python train.py --model="multi-label image tagger" --dataset="photos of plants and fungi (iNaturalist)" --image_size=24 --horizontal_flip=true --arch="vit" --activation="quick_gelu" --head_dim=48 --qk_norm=false --layer_scale_init=1.0 --inner_norm=false --conv_stem=false --layers=8 --lr=0.0031 --batch_size=64 --decay_fraction=0.4
Rows from expert 6 of block 5, named by matrix and row number. Rows with one number belong to one neuron. Each number is 128 + 32 x the weight over the matrix's rms, rounded and kept within 0 to 255. All counts start at 0.
# up: expert up (model.blocks.5.mlp.up, 8x128x128), inputs 0-63
# down: expert down (model.blocks.5.mlp.down, 8x128x128, transposed), outputs 0-63
up.59 [128 128 128 128 128 128 128 128 128 128 128 128 128 128 128 128 128 128 128 128 128 128 128 128 128 128 128 128 128 128 128 128  62 128 128 128 128 128 128 128 128 128 128 128 128 128 128 128 128 128 128 128 128 128 128 128 128 128 128 128 128 128 128 128]
down.59 [128 128 119 128 128 128 128 128 128 128 128 128 128 128 128 128 128 128 128 128 128 128 128 128 128 128 128 128 128 128 128 128 128 128 128 128 128 128 128 128 128 128 128 128 128 128 128 128 128 128 128 128 128 128 128 128 128 128 128 128 128 128 128 128]
up.60 [128 111 128 128 128 109 128 128 128 178  95 128 128 128 128 128 128 128 128  93 128   0 128 128 128 128 128 128 128 128 128 128 124 128 128 134 128 128 128 128 128 128 128 128 125 128 128 101 128 100 128 113 128 128 128 106 128 128 128 128 125 128 128 128]
down.60 [128 128 255 128 128 128 128 128 128 128 128 128 128 128 128 128 128 128 128 128 128 128 128 128 128 128 128 128 128 128 128 128 128 128 128 128 128 128 128 128 128 128 128 128 128 128 128 128 128 128 128 128 128 128 128 130 128 128 128 128 128 128 124 128]
up.62 [128 128 128 128 128 128 128 128 128 128 129 128 128 128 128 128 128 128 128 128 128 128 128 128 128 128 128 128 128 128 128 128   2 128 128 128 128 128 128 128 128 128 128 128 128 128 128 128 128 128 128 128 128 128 128 130 128 128 128 128 128 128 128 128]
down.62 [128 128 102 128 128 128 128 128 128 128 128 128 128 128 128 128 128 128 128 128 128 128 128 128 128 128 128 128 128 128 128 128 128 128 128 128 128 128 128 128 128 128 128 128 128 128 128 128 128 128 128 128 128 128 128 128 128 128 128 128 128 128 128 128]
up.66 [128 128 128 128 128 128 128 128 128 128  75 128 128 128 128 128 128 128 128 142 128 208 128 128 128 128 128 128 128 128 128 128 135 128 128 127 128 128 128 128 128 128 128 128 128 128 128 206 128 129 128 128 128 128 128 113 128 128 128 128 128 128 128 128]
down.66 [128 128 180 128 128 128 128 128 128 128 128 128 128 128 128 128 128 128 128 128 128 128 128 128 128 128 128 128 128 128 128 128 128 128 128 128 128 128 128 128 128 128 128 128 128 128 128 128 128 128 128 128 128 128 128 128 128 128 128 128 128 128 128 128]
up.67 [128 116 128 128 128 120 128 128 128 255  93 128 128 128 128 128 128 128 128 145 128   0 128 128 128 128 128 128 128 128 128 128 104 128 128 131 128 128 128 128 128 128 128 128 128 128 128  94 128 116 128 111 128 128 128  99 128 128 128 128 128 128 128 128]
down.67 [128 128 255 128 128 128 128 128 128 128 128 128 128 128 128 128 128 128 128 128 128 128 128 128 128 128 128 128 128 128 128 128 128 128 128 128 128 128 128 128 128 128 128 128 128 128 128 128 128 128 128 128 128 128 128 128 128 128 128 128 128 128 128 128]
up.74 [128 114 128 128 128 118 128 128 128 221  94 128 128 128 128 128 128 128 128 139 128   0 128 128 128 128 128 128 128 128 128 128   0 128 128 130 128 128 128 128 128 128 128 128 128 128 128  94 128 112 128 110 128 128 128 102 128 128 128 128 128 128 128 128]
down.74 [128 128 255 128 128 128 128 128 128 128 128 128 128 128 128 128 128 128 128 128 128 128 128 128 128 128 128 128 128 128 128 128 128 128 128 128 128 128 128 128 128 128 128 128 128 128 128 128 128 128 128 128 128 128 128 127 128 128 128 128 128 128 128 128]
up.75 [128 128 128 128 128 128 128 128 128  78 125 128 128 128 128 128 128 128 128 128 128 149 128 128 128 128 128 128 128 128 128 128 255 128 128 128 128 128 128 128 128 128 128 128 128 128 128 128 128 128 128 128 128 128 128 125 128 128 128 128 128 128 128 128]
down.75 [128 128 138 128 128 128 128 128 128 128 128 128 128 128 128 128 128 128 128 128 128 128 128 128 128 128 128 128 128 128 128 128 128 128 128 128 128 128 128 128 128 128 128 128 128 128 128 128 128 128 128 128 128 128 128 128 128 128 128 128 128 128 128 128]
up.76 [128 128 128 128 128 128 128 128 128 128 128 128 128 128 128 128 128 128 128 135 128   0 128 128 128 128 128 128 128 128 128 128 128 128 128 127 128 128 128 128 128 128 128 128 121 128 128  89 128 128 128 128 128 128 128 114 128 128 128 128 128 128 128 128]
down.76 [128 128 191 128 128 128 128 128 128 128 128 128 128 128 128 128 128 128 128 128 128 128 128 128 128 128 128 128 128 128 128 128 128 128 128 128 128 128 128 128 128 128 128 128 128 128 128 128 128 128 128 128 128 128 128 128 128 128 128 128 128 128 128 128]
up.77 [128 128 128 128 128 128 128 128 128  82 122 128 128 128 128 128 128 128 128 129 128 128 128 128 128 128 128 128 128 128 128 128 255 128 128 128 128 128 128 128 128 128 128 128 128 128 128 128 128 128 128 128 128 128 128 122 128 128 128 128 128 128 128 128]
down.77 [128 128 144 128 128 128 128 128 128 128 128 128 128 128 128 128 128 128 128 128 128 128 128 128 128 128 128 128 128 128 128 128 128 128 128 128 128 128 128 128 128 128 128 128 128 128 128 128 128 128 128 128 128 128 128 128 128 128 128 128 128 128 128 128]
up.78 [128 130 128 128 128 128 128 128 128 128 153 128 128 128 128 128 128 128 128 127 128 255 128 128 128 128 128 128 128 128 128 128 217 128 128 129 128 128 128 128 128 128 128 128 128 128 128 144 128 131 128 132 128 128 128 148 128 128 128 128 128 128 128 128]
down.78 [128 128  10 128 128 128 128 128 128 128 128 128 128 128 128 128 128 128 128 128 128 128 128 128 128 128 128 128 128 128 128 128 128 128 128 128 128 128 128 128 128 128 128 128 128 128 128 128 128 128 128 128 128 128 128 128 128 128 128 128 128 128 128 128]
up.80 [128 143 128 128 128 139 128 128 128  35 158 128 128 128 128 128 128 128 128 128 128 255 128 128 128 128 128 128 128 128 135 128 128 128 128 126 128 128 128 128 128 128 128 128 208 128 128 172 128 149 128 142 128 128 128 148 128 128 128 128 131 128 128 128]
down.80 [128 128   0 128 128 128 128 128 128 128 128 128 128 128 128 128 128 128 128 128 128 128 128 128 128 128 128 128 128 128 128 128 128 128 128 128 128 128 128 128 128 128 128 128 128 128 128 128 128 128 128 128 128 128 128 128 128 128 128 128 128 128 129 128]