From a checkpoint of a small multi-label image tagger.
Training: adamw at rate 0.0031, 27900 steps, batches of 64.
Data: trained on photos of plants and fungi (iNaturalist), 90422 training examples.
Rows from block 4 of a small multi-label image tagger, named by matrix and row number. Rows with one number within an expert belong to one neuron, the router's apart. Each number is 500 + 50 x the weight over its row's rms, rounded and kept within 0 to 999. All counts start at 0. Numbers have three digits each. After the name is the row's rms in percent of the matrix's.
After each expert's rows are labels from the 100 images, of 14976, where the router gives the expert most weight on average: "colour at peak" is the nearest of a few named colours to the mean colour under the peak. Only what is clearly more common there than usual is listed. The data: photos of plants and fungi (iNaturalist). In brackets: how many of the 100, against the usual share in percent.
# router: router (model.blocks.4.mlp.router.weight, 8x128), inputs 0-127
# up: expert up (model.blocks.4.mlp.up, 8x128x128), inputs 0-127
# down: expert down (model.blocks.4.mlp.down, 8x128x128, transposed), outputs 0-127

# expert 4
router.4 098:601509466468554404547453397604503504503486513603530540500531503526479493497528492362469367442501513506593506498494490508537460497479331508336484496501502494437496524490560500494499493467479501490446487499504490454507500505508506501498492440404500497430487517502499500434511370501499500495456476486488461495500500542494513537506491500488493405335392502504619496506419417569515499499523
up.13 022:505500500500500500500500500365500500500500500504500500500378500526500662500500500499500500494500360500500500500500500500500501500500528500500500500500500500500500500500497500500500500498557500500495500500500500501500500500500500500500500195475500500500500500500500500500500517500500500500500500500500500500500500500500500735500500500763500500500549500500500500500500626506500500500500
down.13 023:500500500500500584500500500500500500500500500500500500500500500500500500500500500500500500500500500500500500500500500500500500500500500500500500500500500500500500500500500500500500500500196500500500234500500500500500500555500500521500500500500500500500500500500500500500500500500500500500500500500500500500648500500500500500628500500500500558500429813500500500500500500500500500500459
up.15 021:500500500500500500500500500178500500500500500849500500500529500521500576500500500500500500500500508500578500500500500500500506500500607500493500500500500500500500500500506500500500500556592500500491500500500500489500500500500500500500500500563500500500500500500500500500500343500500500500365500500500500500500500500500500398500500500487500481496497500500500500500500487501500500500500
down.15 041:500500500500500487500500500500500500500500500500500500500500500500500500500500500500500500500500500500500500500500500500500500500500500500500500500500500500500500500500500500500500500500998500500500499500500500500500500500500500499500500500500500500500500500500500500500500500500500500500500500500500500500564500500500500500697500500500500486500481670500500500500500500500500500500500
colour at peak: green (53 vs 6.1)

# expert 6
router.6 102:598502443471562420550454388598506500505488508603529528501539502468491488506532492371481370455498509502593500490492501490528478493499336507338483497499506493443496523475560498492500494463484501494422487495495496425505502508513501499506490447421504507423489528499500503454511382500498500498472480488490463501497493541494518544502493499491497384333387495506627502500412420581526497497520
up.19 020:500500500500500500500500500458500500500500500584500500500515500842500559500500500500500500500500500500501500500500500500500500500500500500500500500500500500500500500500500500500500500491503500500510500500500500500500500500500500500500500500500500500500500500500500500500500065500500500500472500500500500500500500500500500500500500500500500500500500500500500500500500500500500500500500
down.19 008:500500500500500483500500500500500500500500500500500500500500500500500500500500500500500500500500500500500500500500500500500500500500500500500500500500500500500500500500500500500500500500500500500500486500500500500500500500500500500500500500500500500500500500500500500500500500500500500500500500500500500500488500500500500500539500500500500465500999515500500500500500500500500500500508
up.20 252:502500500500498499500500500000500500500500500513500500500493500485500617500500500508500499494500478500513500500500500500500499500500558500532500500500500500500500500500499500500500500542526500500499500500500500503500500500500500500500500462586500500500500500500500500502500530500500500500498500500500500500500500500500500508500500500621500508510575500500500500500500503633500500500500
down.20 303:500500500500500516500500500500500500500500500500500500500500500500500500500500500500500500500500500500500500500500500500500500500500500500500500500500500500500500500500500501500500500500428500500500498500500500500500500518500500407500500500500500500501500500500500500500500500500500500500500500500500500500491500500500500495475500500500500483500000526500500500500500500500500500500498
colour at peak: green (64 vs 6.1)

# expert 3
router.3 115:591506454463556423560457402542517500498488509579565546496561501408454541499539490385488396462503585493562504493496476496534545496492333505356481502501501542425499511492557499552503505490460493494391507500501510404502488501500504500490487339468499491438491532499500501420510399498497497502471486492486443507491501543499514517485489499494511388352434502500599500498430391554515501499520
up.12 020:500500500500498500500500500462500500500500500598500500500348500498500516500500500515500500654500503500545500500500500500500500500500519500500500500500500500500500500500521500500500500500565500500604500500500500497500500500500500500500500535540500500500500500500500500514500019500500500500439500500500500500500500500500500493500500500427500480500502500500500500500500500498500500500500
down.12 006:500500500500500347500500500500500500500500500500500500500500500500500500500500500500500500500500500500500500500500500500500500500500500500500500500500500500500500500500500520500500500500497500500500381500500500500500500449500500467500500500500500500500500500500500500500500500500500500500500500500500500500450500500500500500540500500500500484500972676500500500500500500500500500500640
up.13 655:493500503500521514510500489277500500500500500469496500500582500497506778500500500499500512498500906500476500500500500500504506500500470498504496500500500505494500500500508500500500500529474500500488500500500500496500500500500492500500506458499500500502500509500500500463500504500500500500522500500500497500500500500505500486501500500536505502500584500500502500500463454499500500500500
down.13 647:500500500500500578500500500497500500500500500499500500500500500500500500487500500500500500499500500500500500500500500500500500500500500500500500500500500500500500500497500493500500499500621500500500596500500500500500500404500500216500500500500500500501500500500500500500500500500500500500500500500500500516510500500500500497485500500500500800500172457500500500500500500500500500500482
colour at peak: green (55 vs 6.1)

# expert 0
router.0 095:477483528465682578571439646502500503500526495359469499496404500454506507500514506509530563503500417504356497470542483497523438506495493503463545492500500549500501495502472500529494502421327502495560489506499496502499438505486502500500512504649503498538505557501500503440499517501499501498631503496510444499505506526507507347500505500481499381510471499490430495498413627543472500499490
up.9 009:532500500500500500500500500270500500500500500494504500500184500504500345500500500498500507500500305500493500500500500500500436500500616500578500500500500498500500500500386500500500500593503500500637500500500500608500500500500500500500500480516500500508500500500500500497500482500500500500500500500500500500500500500500500515500500500521500583472511500500500500500514636505500500500500
down.9 012:500500500500500540500500500500500500500500500500500500500500500500500500498500500500500500500500500500500500500500500500500500500500500500500500500500500500500500500500500721500500500500406500500500418500500500500500500504500500565500500500500500500500500500500500500500500500500500500500500500500500500502487500500500500503500500500500500604500499613500500500500500500500500500500976
up.10 017:533500505500495494499500500422500500500500500520507500500208500501500125500500500505500496492500430500505500500500500500505359500500531500504501500500500489502500500500431500501500500494510500500704500500500500507500500500500501500500500497498500500500500500500500500504500469500500500500489500500500500500500500500500500496500500500443500502500502500500500500500501597505500500500500
down.10 011:500498500500500455500500500500500500500500500500500500500500500500500500497500500500500500501500500500500500500500500500500500500500500500500500500500500500500500500509500663500500500500351500500500303500500500500500500619500500563500500500499500500496500500500500500500500500500500500500500500500500500468223500500500500536541500500500500550500705723500500500500500500500500500500693
colour at peak: pink (28 vs 3.2)

# expert 2
router.2 099:601508436471574410562455395637494509503490507572495527502604500561497471502526495380474371428501462501576483482497486487563508492489351515347489496501509470414496517513573503464494503485461504499403481501503493494506503501512487500497492472399511492423486525504501507466506413503499498500486472483484446502509503541515512503503489504506481445334374509502614498506422408537514502500522
up.13 009:503500500500499499500500500392500500500500500541500500500055500468500649500500500500500500500500492500515500500500500500500500500500562500501500500500500500500500500500493500500500500370554500500508500500500500502500500500500500500500500291501500500500500500500500500500500515500500500500476500500500500500500500500500500552500500500561500499500499500500500500500500535593500500500500
down.13 007:500500500500500500500500500500500500500500500500500500500500500500500500500500500500500500500500500500500500500500500500500500500500500500500500500500500500500500500500500501500500500500156500500500499500500500500500500632500500470500500500500500500500500500500500500500500500500500500500500500500500500500499500500500500500515500500500500494500378911500500500500500500500500500500502
up.14 007:497500500500500500500500500659500500500500500607500500500632500508500215500500500501500500509500516500538500500500500500505471500500501500428500500500500461500500500500503500500500500533475500500682500500500500469500500500500500500500500635521500500500500500500500500500500450500500500500496500500500500500500500500500500369500500500230500498500513500500500500500500416354500500500500
down.14 010:500500500500500319500500500500500500500500500500500500500500500500500500500500500500500500500500500500500500500500500500500500500500500500500500500500500500500500500500500363500500500500756500500500488500500500500500500334500500472500500500500500500500500500500500500500500500500500500500500500500500500500442500500500500500361500500500500490500802258500500500500500500500500500500540
colour at peak: green (30 vs 6.1)

# expert 7
router.7 099:596513449463555411554453397623503505503486513608520542499559504516478479500530492374469367450501483502596500490498495512561470495485345513350482500500501497415499516502563499480494500484474500494430498499503496446506501501512496499503489447397499501414489525501499502459511391502499499498470479487481453496500498546493511525503490499495490399334390496507624499504424417563522501500524
up.11 008:501500500500500500500500500762500500500500500502500500500873500485500512500500500500500500500500451500511500500500500500500495500500506500461500500500500500500500500500500500500500500422513500500514500500500500487500500500500500500500500491663500500500500500500500500500500497500500500500500500500500500500500500500500500542500500500269500500500443500500500500500500373499500500500500
down.11 018:500500500500500501500500500500500500500500500500500500500500500500500500500500500500500500500500500500500500500500500500500500500500500500500500500500500500500500500500500500500500500500997500500500494500500500500500500500500500482500500500500500500500500500500500500500500500500500500500500500500500500500469500500500500500238500500500500478500506461500500500500500500500500500500528
up.12 024:508500500500497497500500500173500500500500500503500500500300500528500720500500500505500500490500420500493500500500500500500499500500521500545500500500500500501500500500497500500500500476604500500467500500500500526500500500500500500500500319545500500500500500500500500500500531500500500500498500500500500500500500500500500617500500500686500523503499500500500500500500581601500500500500
down.12 029:500500500500500688500500500500500500500500500500500500500500500500500500500500500500500500500500500500500500500500500500500500500500500500500500500500500500500500500500500527500500500500149500500500442500500500500500500674500500516500500500500500500500500500500500500500500500500500500500500500500500500500526500500500500500472500500500500448500328805500500500500500500500500500500489
colour at peak: green (57 vs 6.1)

# expert 1
router.1 101:569509578467418515414462525416495486490530489588472496501509501635535604500443513592470447483500535503590508498512489497549587502496599535570535507501499350507498518503465500425497502574623499495431490500503497629500590502507501500498561575436502498501510398500500502580485549501499500498467512495491585495499487505507486538509495500579497639497550500501537499501634477359498500501489
up.8 054:492500494500503511556530482425500500500500500489516500500500500513492481500507500403505493505500692500360500500500500500555545500500276525484500500500500506448500500500644500501500500499436500500424500500500500475500523500500500500500440494712500500482500610500500500385500470500500500500548500493500419500500500500501500389500498500499500463475531500500495500500302504617500500500500
down.8 067:500500500500500539500500500500500500500500500488500500500500500500500500493500500500500500500500500500500500500500500500500500500500500500500500500500500500500500500499500529500500500500673480500500472500500500500500500443500500333500500500500500500503500500500500500500500500500500500500500537500500500491861500500500500494499500500500500516500196357500500500500500500500500500500601
up.9 006:909500511500498496500500534631500500500500500562498500500504500489500504500500500522500600496500480500506500500500500500500492500500667500545500500500500503500500500500500500500500500433632500500546500500500500502500500500500500500500499513480500500502500500500500500505500565500500500500311500500500500500500500500500500512500500500467500495524456500500501500500518494357500500500500
down.9 015:500500500500500459500500500500500500500500500499500500500500500500500500500500500500500500500500500500500500500500500500500500500500500500500500500500500500500500500500500501500500500500386500500500522500500500500500500796500500500500500500500500500500500500500500500500500500500500500500500500500500500501422500500500500501513500500500500475500959515500500500500500500500500500500499
colour at peak: brown (75 vs 35.6)