A small multi-label image tagger, trained from scratch.
Training: adamw at rate 0.0031, 27900 steps, batches of 64.
Data: trained on photos of plants and fungi (iNaturalist), 90422 training examples, 19.7 epochs.
Rows from block 4 of a small multi-label image tagger, named by matrix and row number. Rows with one number within an expert belong to one neuron, the router's apart. Each number is 128 + 32 x the weight over its row's rms, rounded and kept within 0 to 255. All counts start at 0. Numbers have three digits each.
Before each expert's rows are labels from the 100 images, of 14976, where the router gives the expert most weight on average: "patch colour" is the nearest of a few named colours to the mean colour under the peak. Only what is clearly more common there than usual is listed. The data: photos of plants and fungi (iNaturalist). In brackets: how many of the 100.
# router: router (model.blocks.4.mlp.router.weight, 8x128), inputs 0-127
# up: expert up (model.blocks.4.mlp.up, 8x128x128), inputs 0-127
# down: expert down (model.blocks.4.mlp.down, 8x128x128, transposed), outputs 0-127

# expert 2
patch colour: green (30)
router.2:193133087110176070168099061216124134130121132174125145129194128167126109130145124051111045082128104129176117116126119120169133123121033137030121125129134109073125139136174130105124130118103131128066116128130124124132130129136120128126123110063135123079119144131129132106132073130127127128119110117118093129134130154138136130130121130132116093022047134130201127132078069151137129128142
up.2:128128128128128128128128128137128128128128128204128128128129128128128082128128128128128128128128128128157128128128128128128128128128235128129128128128128128128128128128128128128128128255133128128131128128128128042128128128128128128128128135130128128128128128128128128128128092128128128128121128128128128128128128128128128033128128128118128128128255128128128128128128128128128128128128
down.2:128128128128128124128128128128128128128128128128128128128128128128128128128128128128128128128128128128128128128128128128128128128128128128128128128128128128128128128128128128128128128128127128128128120128128128128128128128128128128128128128128128128128128128128128128128128128128128128128128128128128128128101128128128128128139128128128128127128000122128128128128128128128128128128129

# expert 0
patch colour: pink (28)
router.0:113117146106244178173089222129128130128144125037108128126067128099132132128137132134147168130128075130036126109155117126143089132125124130104157123128128159128128125129110128146124129077017129125166121132127126129127089131119129128128136131224130126152131164129128130090127139129127129127212130126134092128131132145132132030128131128116128052134109127121083125127072209156110128127121
up.1:085128124128130129128128128240128128128128128127128128128193128171128255128128128143128125129128137128127128128128128128129168128128030128071128128128128129127128128128190128128128128122123128128011128128128128080128128128128128128128128168081128128128128128128128128129128157128128128128133128128128128128128128128128128128128128128123128102135000128128129128128120103128128128128128
down.1:128128128128128122128128128128128128128128128128128128128128128128128128130128128128128128128128128128128128128128128128128128128128128128128128128128128128128128128127128000128128128128255128128128218128128128128128128123128128133128128128128128128128128128128128128128128128128128128128128128128128128127149128128128128119085128128128128000128130007128128128128128128128128128128000

# expert 4
patch colour: green (53)
router.4:193134106108162067158098062194130131130119136194147154128148130145114124126146123040108043091129136132187132127124122133152102126115020133023117125129129124088126144122166128124128124107115129122094120127130122099132128131133132129127123090067128126083120139129127128086135045129127128125100113119120103125128128155124136152132122128121123067022059129131204126132076075172138127127143
up.2:133128128128128128128128128000128128128128128113128128128106128150128255128128128129128128120128005128125128128128128128126128128128134128129128128128128128128128128128126128128128128127153128128087128128128128137128128128128128128128128000126128128128128128128128128128128199128128128128138128128128128128128128128128128196128128128255128139128130128128128128128128191149128128128128
down.2:128128128128128234128128128128128128128128128128128128128128128128128128128128128128128128128128128128128128128128128128128128128128128128128128128128128128128128128128128170128128128128000128128128121128128128128128128194128128143128128128128128128128128128128128128128128128128128128128128128128128128128255128128128128128158128128128128140128029255128128128128128128128128128128103

# expert 6
patch colour: green (64)
router.6:190129091109168077160099057191132128131120133194147146128153129108122120132149123046116045099127134129187128121123129121146114124127023132025117126128132124092126143112167127123128124104118129124078120125125126080131130133136128128132121094077131132079121146128128130098135053128127128127110115120122104129126124154124140156129123128122126054021056125132209129128072077180145126126141
up.4:128128128128128128128128128000128128128128128125128128128125128124128194128128128131128128120128115128129128128128128128128128128128141128138128128128128129128128128128128128128128128154131128128124128128128128130128128128128128128128128101148128128130128128128128128128128139128128128128131128128128128128128128128128128135128128128197128134136169128128128128128128130206128128128128
down.4:128128128128128161128128128128128128128128128128128128128128128128128128128128128128128128128128128128128128128128128128128128128128128128128128128128128128128128128128128128128128128128086128128128127128128128128128128137128128048128128128128128128129128128128128128128128128128128128128128128128128128128116128128128128125109128128128128115128000142128128128128128128128128128128126

# expert 3
patch colour: green (55)
router.3:186132099105164079166101065155139128127121134179170158125167129069098154127153121055120061104130182124168130123125113125150157125123021131036116130129129155080127135123164127161130131122102124124059132128129135067129120129128130128121120025108127122088122148127128128077135064127126126129109119123119092133122129155127137139118121127124135057033086129128192128127083058162138129127141
up.0:121128128128129130128128128157128128128128128141128128128157128076128113128128128131128129255128142128135128128128128128129129128128121128126128128128128128128128128128130128128128128128124128128145128128128128113128128128128128128128128255190128128128128128128128128128128000128128128128112128128128128128128128128128128096128128128000128088124118128128128128128128110118128128128128
down.0:128128128128128090128128128128128128128128128128128128128128128128128128128128128128128128128128128128128128128128128128128128128128128128128128128128128128128128128128128128128128128128255128128128121128128128128128128116128128111128128128128128128128128128128128128128128128128128128128128128128128128128116128128128128128145128128128128117128246122128128128128128128128128128128145

# expert 7
patch colour: green (57)
router.7:189136095105163071162098062207130131130119137197141155128166130138114115128147123047108043096129117129190128121127125136167109125119029136032116128128129126073127138129168127115124128118112128124083127127130126094132129128135126127130121094062127128073121144129128129102135058129127128127109114120116098125128127158124135144130122127124122064022057125132207127131079075168142129128144
up.3:129128128128129128128128128000128128128128128070128128128136128235128255128128128128128128124128032128099128128128128128128134128128118128080128128128128128128128128128170128128128128128108128128027128128128128128128128128128128128128128078105128128128128128128128128128128189128128128128206128128128128128128128128128128128128128128249128128113115128128128128128128137131128128128128
down.3:128128128128128140128128128128128128128128128128128128128128128128128128128128128128128128128128128128128128128128128128128128128128128128128128128128128128128128128128128193128128128128013128128128131128128128128128128176128128135128128128128128128128128128128128128128128128128128128128128128128128128128255128128128128128156128128128128087128096157128128128128128128128128128128128

# expert 1
patch colour: brown (75)
router.1:172134178107075138073104144074125119121147121184110125128133129214151194128091136187109094117128151130186133127135121126159183129125191150173150132129127032132127140130106128080126129175206127125084121128130126211128186129132129128127167176087129127129135063128128130179119159129127128127107136125122183125127120131133119152134125128179126217126160128129151127128214113038127128129121
up.1:143128132128126127127128136154128128128128128146127128128127128119128158128127128150128156128128116128132128128128128128127124128128182127144128128128128135129128128128030128128128128126164128128141128128128128143128128128128128128128130131000128128129128116128128128133128157128128128128074128128128134128128128128128128179128128128132128149139108128128129128128221124000128128128128
down.1:128128128128128110128128128128128128128128128129128128128128128128128128128128128128128128128128128128128128128128128128128128128128128128128128128128128128128128128128128016128128128128128128128128137128128128128128128133128128175128128128128128128126128128128128128128128128128128128128128127128128128127057128128128128128139128128128128103128255176128128128128128128128128128128000