Rows from block 2, named by matrix and row number. Rows with one number belong to one attention dimension. Each number is 128 + 32 x the weight over its row's rms, rounded and kept within 0 to 255. All counts start at 0. After the name is the row's rms in percent of the matrix's.
# q: attention query (model.blocks.2.attn.q.weight, 96x128), inputs 0-127
# k: attention key (model.blocks.2.attn.k.weight, 96x128), inputs 0-127
q.1 013 [128 128 183 128 128 128 128 128 128 128 156 128 128 128 128 128 128 128 128 105 128 128 128  72 128 128 128 115 128 128 128 128 254 139 101 130 123 128 118 128 128  21 128 128 119 128  96 128 128 128 155 128 128 129 128 162 128 128 128 128 128 114 128 128 119   0 126 128 128 128 128 128 147 128 128 128 128 128 128 128 128 128 128 128 128 128 128 128 175 140 128 128 128 128 128 128 132 128 128 128 127 193 255 128 128 128 128 137 128 197 128  52 141 128 127 128 133 128 128 128 128  94 128 128 128 128 128 128]
k.1 020 [128 127 255 128 128 128 128 128 111 128 170 128 128 128 128 128 128 128 128  14 128 128 128  41 128 128 128 127 128 128 128 128 167 130  99 100 123 128 147 128 128 106 128 128 127 128  24 128 128 125 146 128 128 118 128 135 128 128 128 128 128  34 128 128 158  75 152 128 128 128 128 128 126 128 128 128 128 128 128 128 128 128 128 128 128 128 128 128 241 121 128 128 128 128 128 128 128 144 115 128 124 167 255 128 128 128 128 116 128 133 128  37 122 126 116  79  23 128 128 128 128  35 128 128 128 128 128 128]
q.2 031 [128 130 134 128 128 128 128 128 128 128 188 128 128 128 128 128 128 128 128 143 128 128 128  65 128 128 128  77 128 128 128 128 179 132 109 158 120 128 123 128 128  64 128 128 126 128 235 128 128 129   0 128 128 153 128 247 128 128 128 128 128 202 128 128 120  12 126 128 128 128 128 128 141 128 128 128 128 128 128 128 128 128 128 128 128 128 128 128  86 133 128 128 128 128 128 128 131 128 128 128 132 141 197 128 128 128 128 157 128 168 128  77 130 131 255 158 131 128 128 128 128 127 128 128 128 128 128 128]
k.2 071 [128 127 161 128 128 128 128 128  60 128 255 128 128 128 128 128 128 128 128   0 128 128 128  91 128 128 128 124 128 128 128 128 127 124  90 123 128 128 134 128 128 129 128 128 104 128  36 128 128 124 138 128 128 110 128 153 128 128 128 128 128  68 128 128 138 129  74 128 145 128 128 128 117 128 128 128 128 128 128 128 128 128 128 128 128 128 128 128 225 138 128 128 128 128 128 128 156 162  92 128 136 143 155 128 128 128 128 129 128 153 128 103 107 128 111 132  89 128 128 128 128  48 128 128 128 128 128 128]
q.3 017 [128 118 107 128 128 128 128 128 128 128  62 128 128 128 128 128 128 128 128 146 128 128 128 165 128 128 128 148 128 128 128 128   1 110 176 103 133 128 148 128 128 202 128 128 144 128 100 128 128 127 250 128 128 107 128  61 128 128 128 128 128  32 128 128 149 250 141 128 128 128 128 128 116 128 128 128 128 128 128 128 128 128 128 128 128 128 128 128 117 108 128 128 128 128 128 128 116 128 128 128 129  97   0 128 128 128 128  95 128 101 128 161  12 126  62 102 113 128 128 128 128 127 128 128 128 128 128 128]
k.3 037 [128 134  90 128 128 128 128 128 153 128  59 128 128 128 128 128 128 128 128 255 128 128 128 157 128 128 128 132 128 128 128 128 128 129 160 152 133 128 125 128 128 130 128 128 165 128 255 128 128 128  94 128 128 191 128 103 128 128 128 128 128 193 128 128 123 130 150 128 127 128 128 128 154 128 128 128 128 128 128 128 128 128 128 128 128 128 128 128  45 107 128 128 128 128 128 128 104 101 144 128 128 124 122 128 128 128 128 135 128 129 128 174 150 129 160 131 183 128 128 128 128 245 128 128 128 128 128 128]
q.4 013 [128 148 152 128 128 128 128 128 128 128 215 128 128 128 128 128 128 128 128 111 128 128 128  82 128 128 128 101 128 128 128 128 209 151  72 160 125 128  98 128 128  57 128 128 108 128 152 128 128 129  34 128 128 160 128 212 128 128 128 128 128 226 128 128 102  17 107 128 128 128 128 128 141 128 128 128 128 128 128 128 128 128 128 128 128 128 128 128 138 155 128 128 128 128 128 128 145 128 128 128 127 163 255 128 128 128 128 167 128 158 128  93 236 129 194 156 149 128 128 128 128 135 128 128 128 128 128 128]
k.4 031 [128 121 155 128 128 128 128 128 105 128 192 128 128 128 128 128 128 128 128   0 128 128 128  94 128 128 128 123 128 128 128 128 125 126 106  99 125 128 129 128 128 125 128 128 107 128   0 128 128 128 165 128 128  61 128 159 128 128 128 128 128  53 128 128 133 126  94 128 129 128 128 128  94 128 128 128 128 128 128 128 128 128 128 128 128 128 128 128 199 160 128 128 128 128 128 128 171 150 111 128 128 129 128 128 128 128 128 121 128 128 128  79 103 128  97 129  78 128 128 128 128   2 128 128 128 128 128 128]
q.5 038 [128 133 140 128 128 128 128 128 128 128   5 128 128 128 128 128 128 128 128  89 128 128 128 203 128 128 128 180 128 128 128 128 105 127 130 115 135 128 129 128 128 150 128 128 129 128  32 128 128 127 191 128 128 107 128   0 128 128 128 128 128 113 128 128 129 188 125 128 128 128 128 128 202 128 128 128 128 128 128 128 128 128 128 128 128 128 128 128 255 127 128 128 128 128 128 128 127 128 131 128 121 114 103 128 128 128 128 106 128  99 128 178 134 127  41 127 127 128 128 128 128 130 128 128 128 128 128 128]
k.5 061 [128 140 107 128 128 128 128 128 187 128   0 128 128 128 128 128 128 128 128 255 128 128 128 193 128 128 128 137 128 128 128 128 129 129 199 126 128 128 120 128 128 133 128 128 129 129 172 128 128 140 131 128 128 126 128  42 128 128 128 128 128 199 128 128 128 127 167 128 104 128 128 128 122 128 128 128 128 128 128 128 128 128 128 128 128 128 128 128  42 110 128 128 128 128 128 128  85 103 173 128 118 114  77 128 128 128 128 111 128  96 128 164 153 114 126 108 159 128 128 128 128 216 128 128 128 128 128 128]
q.6 132 [128 126 119 128 128 128 128 128 128 128 133 128 128 128 128 128 128 128 128 129 128 128 128 228 128 128 128 129 128 128 128 128 127 128 128 134 129 128 128 128 128 127 128 128 255 128 187 128 128 128 127 128 128 132 128 134 128 128 128 128 128 221 128 128 124 123 128 128 128 128 128 128 129 128 128 128 128 128 128 128 128 128 128 128 128 128 128 128 124   0 128 128 128 128 128 128 129 126 132 128 124 188 157 128 128 128 128 128 128 255 128 129 238 130 150 145 128 128 128 128 128 141 128 128 128 128 128 128]
k.6 098 [128 128 236 128 128 128 128 128 106 128 129 128 128 128 128 128 128 128 128   9 128 128 128 128 128 128 128 137 128 128 128 128 120 122 128 128 128 128 135 128 128 255 128 128 124 128  97 128 128 129 255 128 128 128 128 130 128 128 128 128 128 131 128 128 144 135 113 128 143 128 128 128 119 128 128 128 128 128 128 128 128 128 128 128 128 128 128 128 215 117 128 128 128 128 128 128 127 166 107 128 142 133 128 128 128 128 128 130 128 130 128 130 128 126  88 255 122 128 128 128 128 126 128 128 128 128 128 128]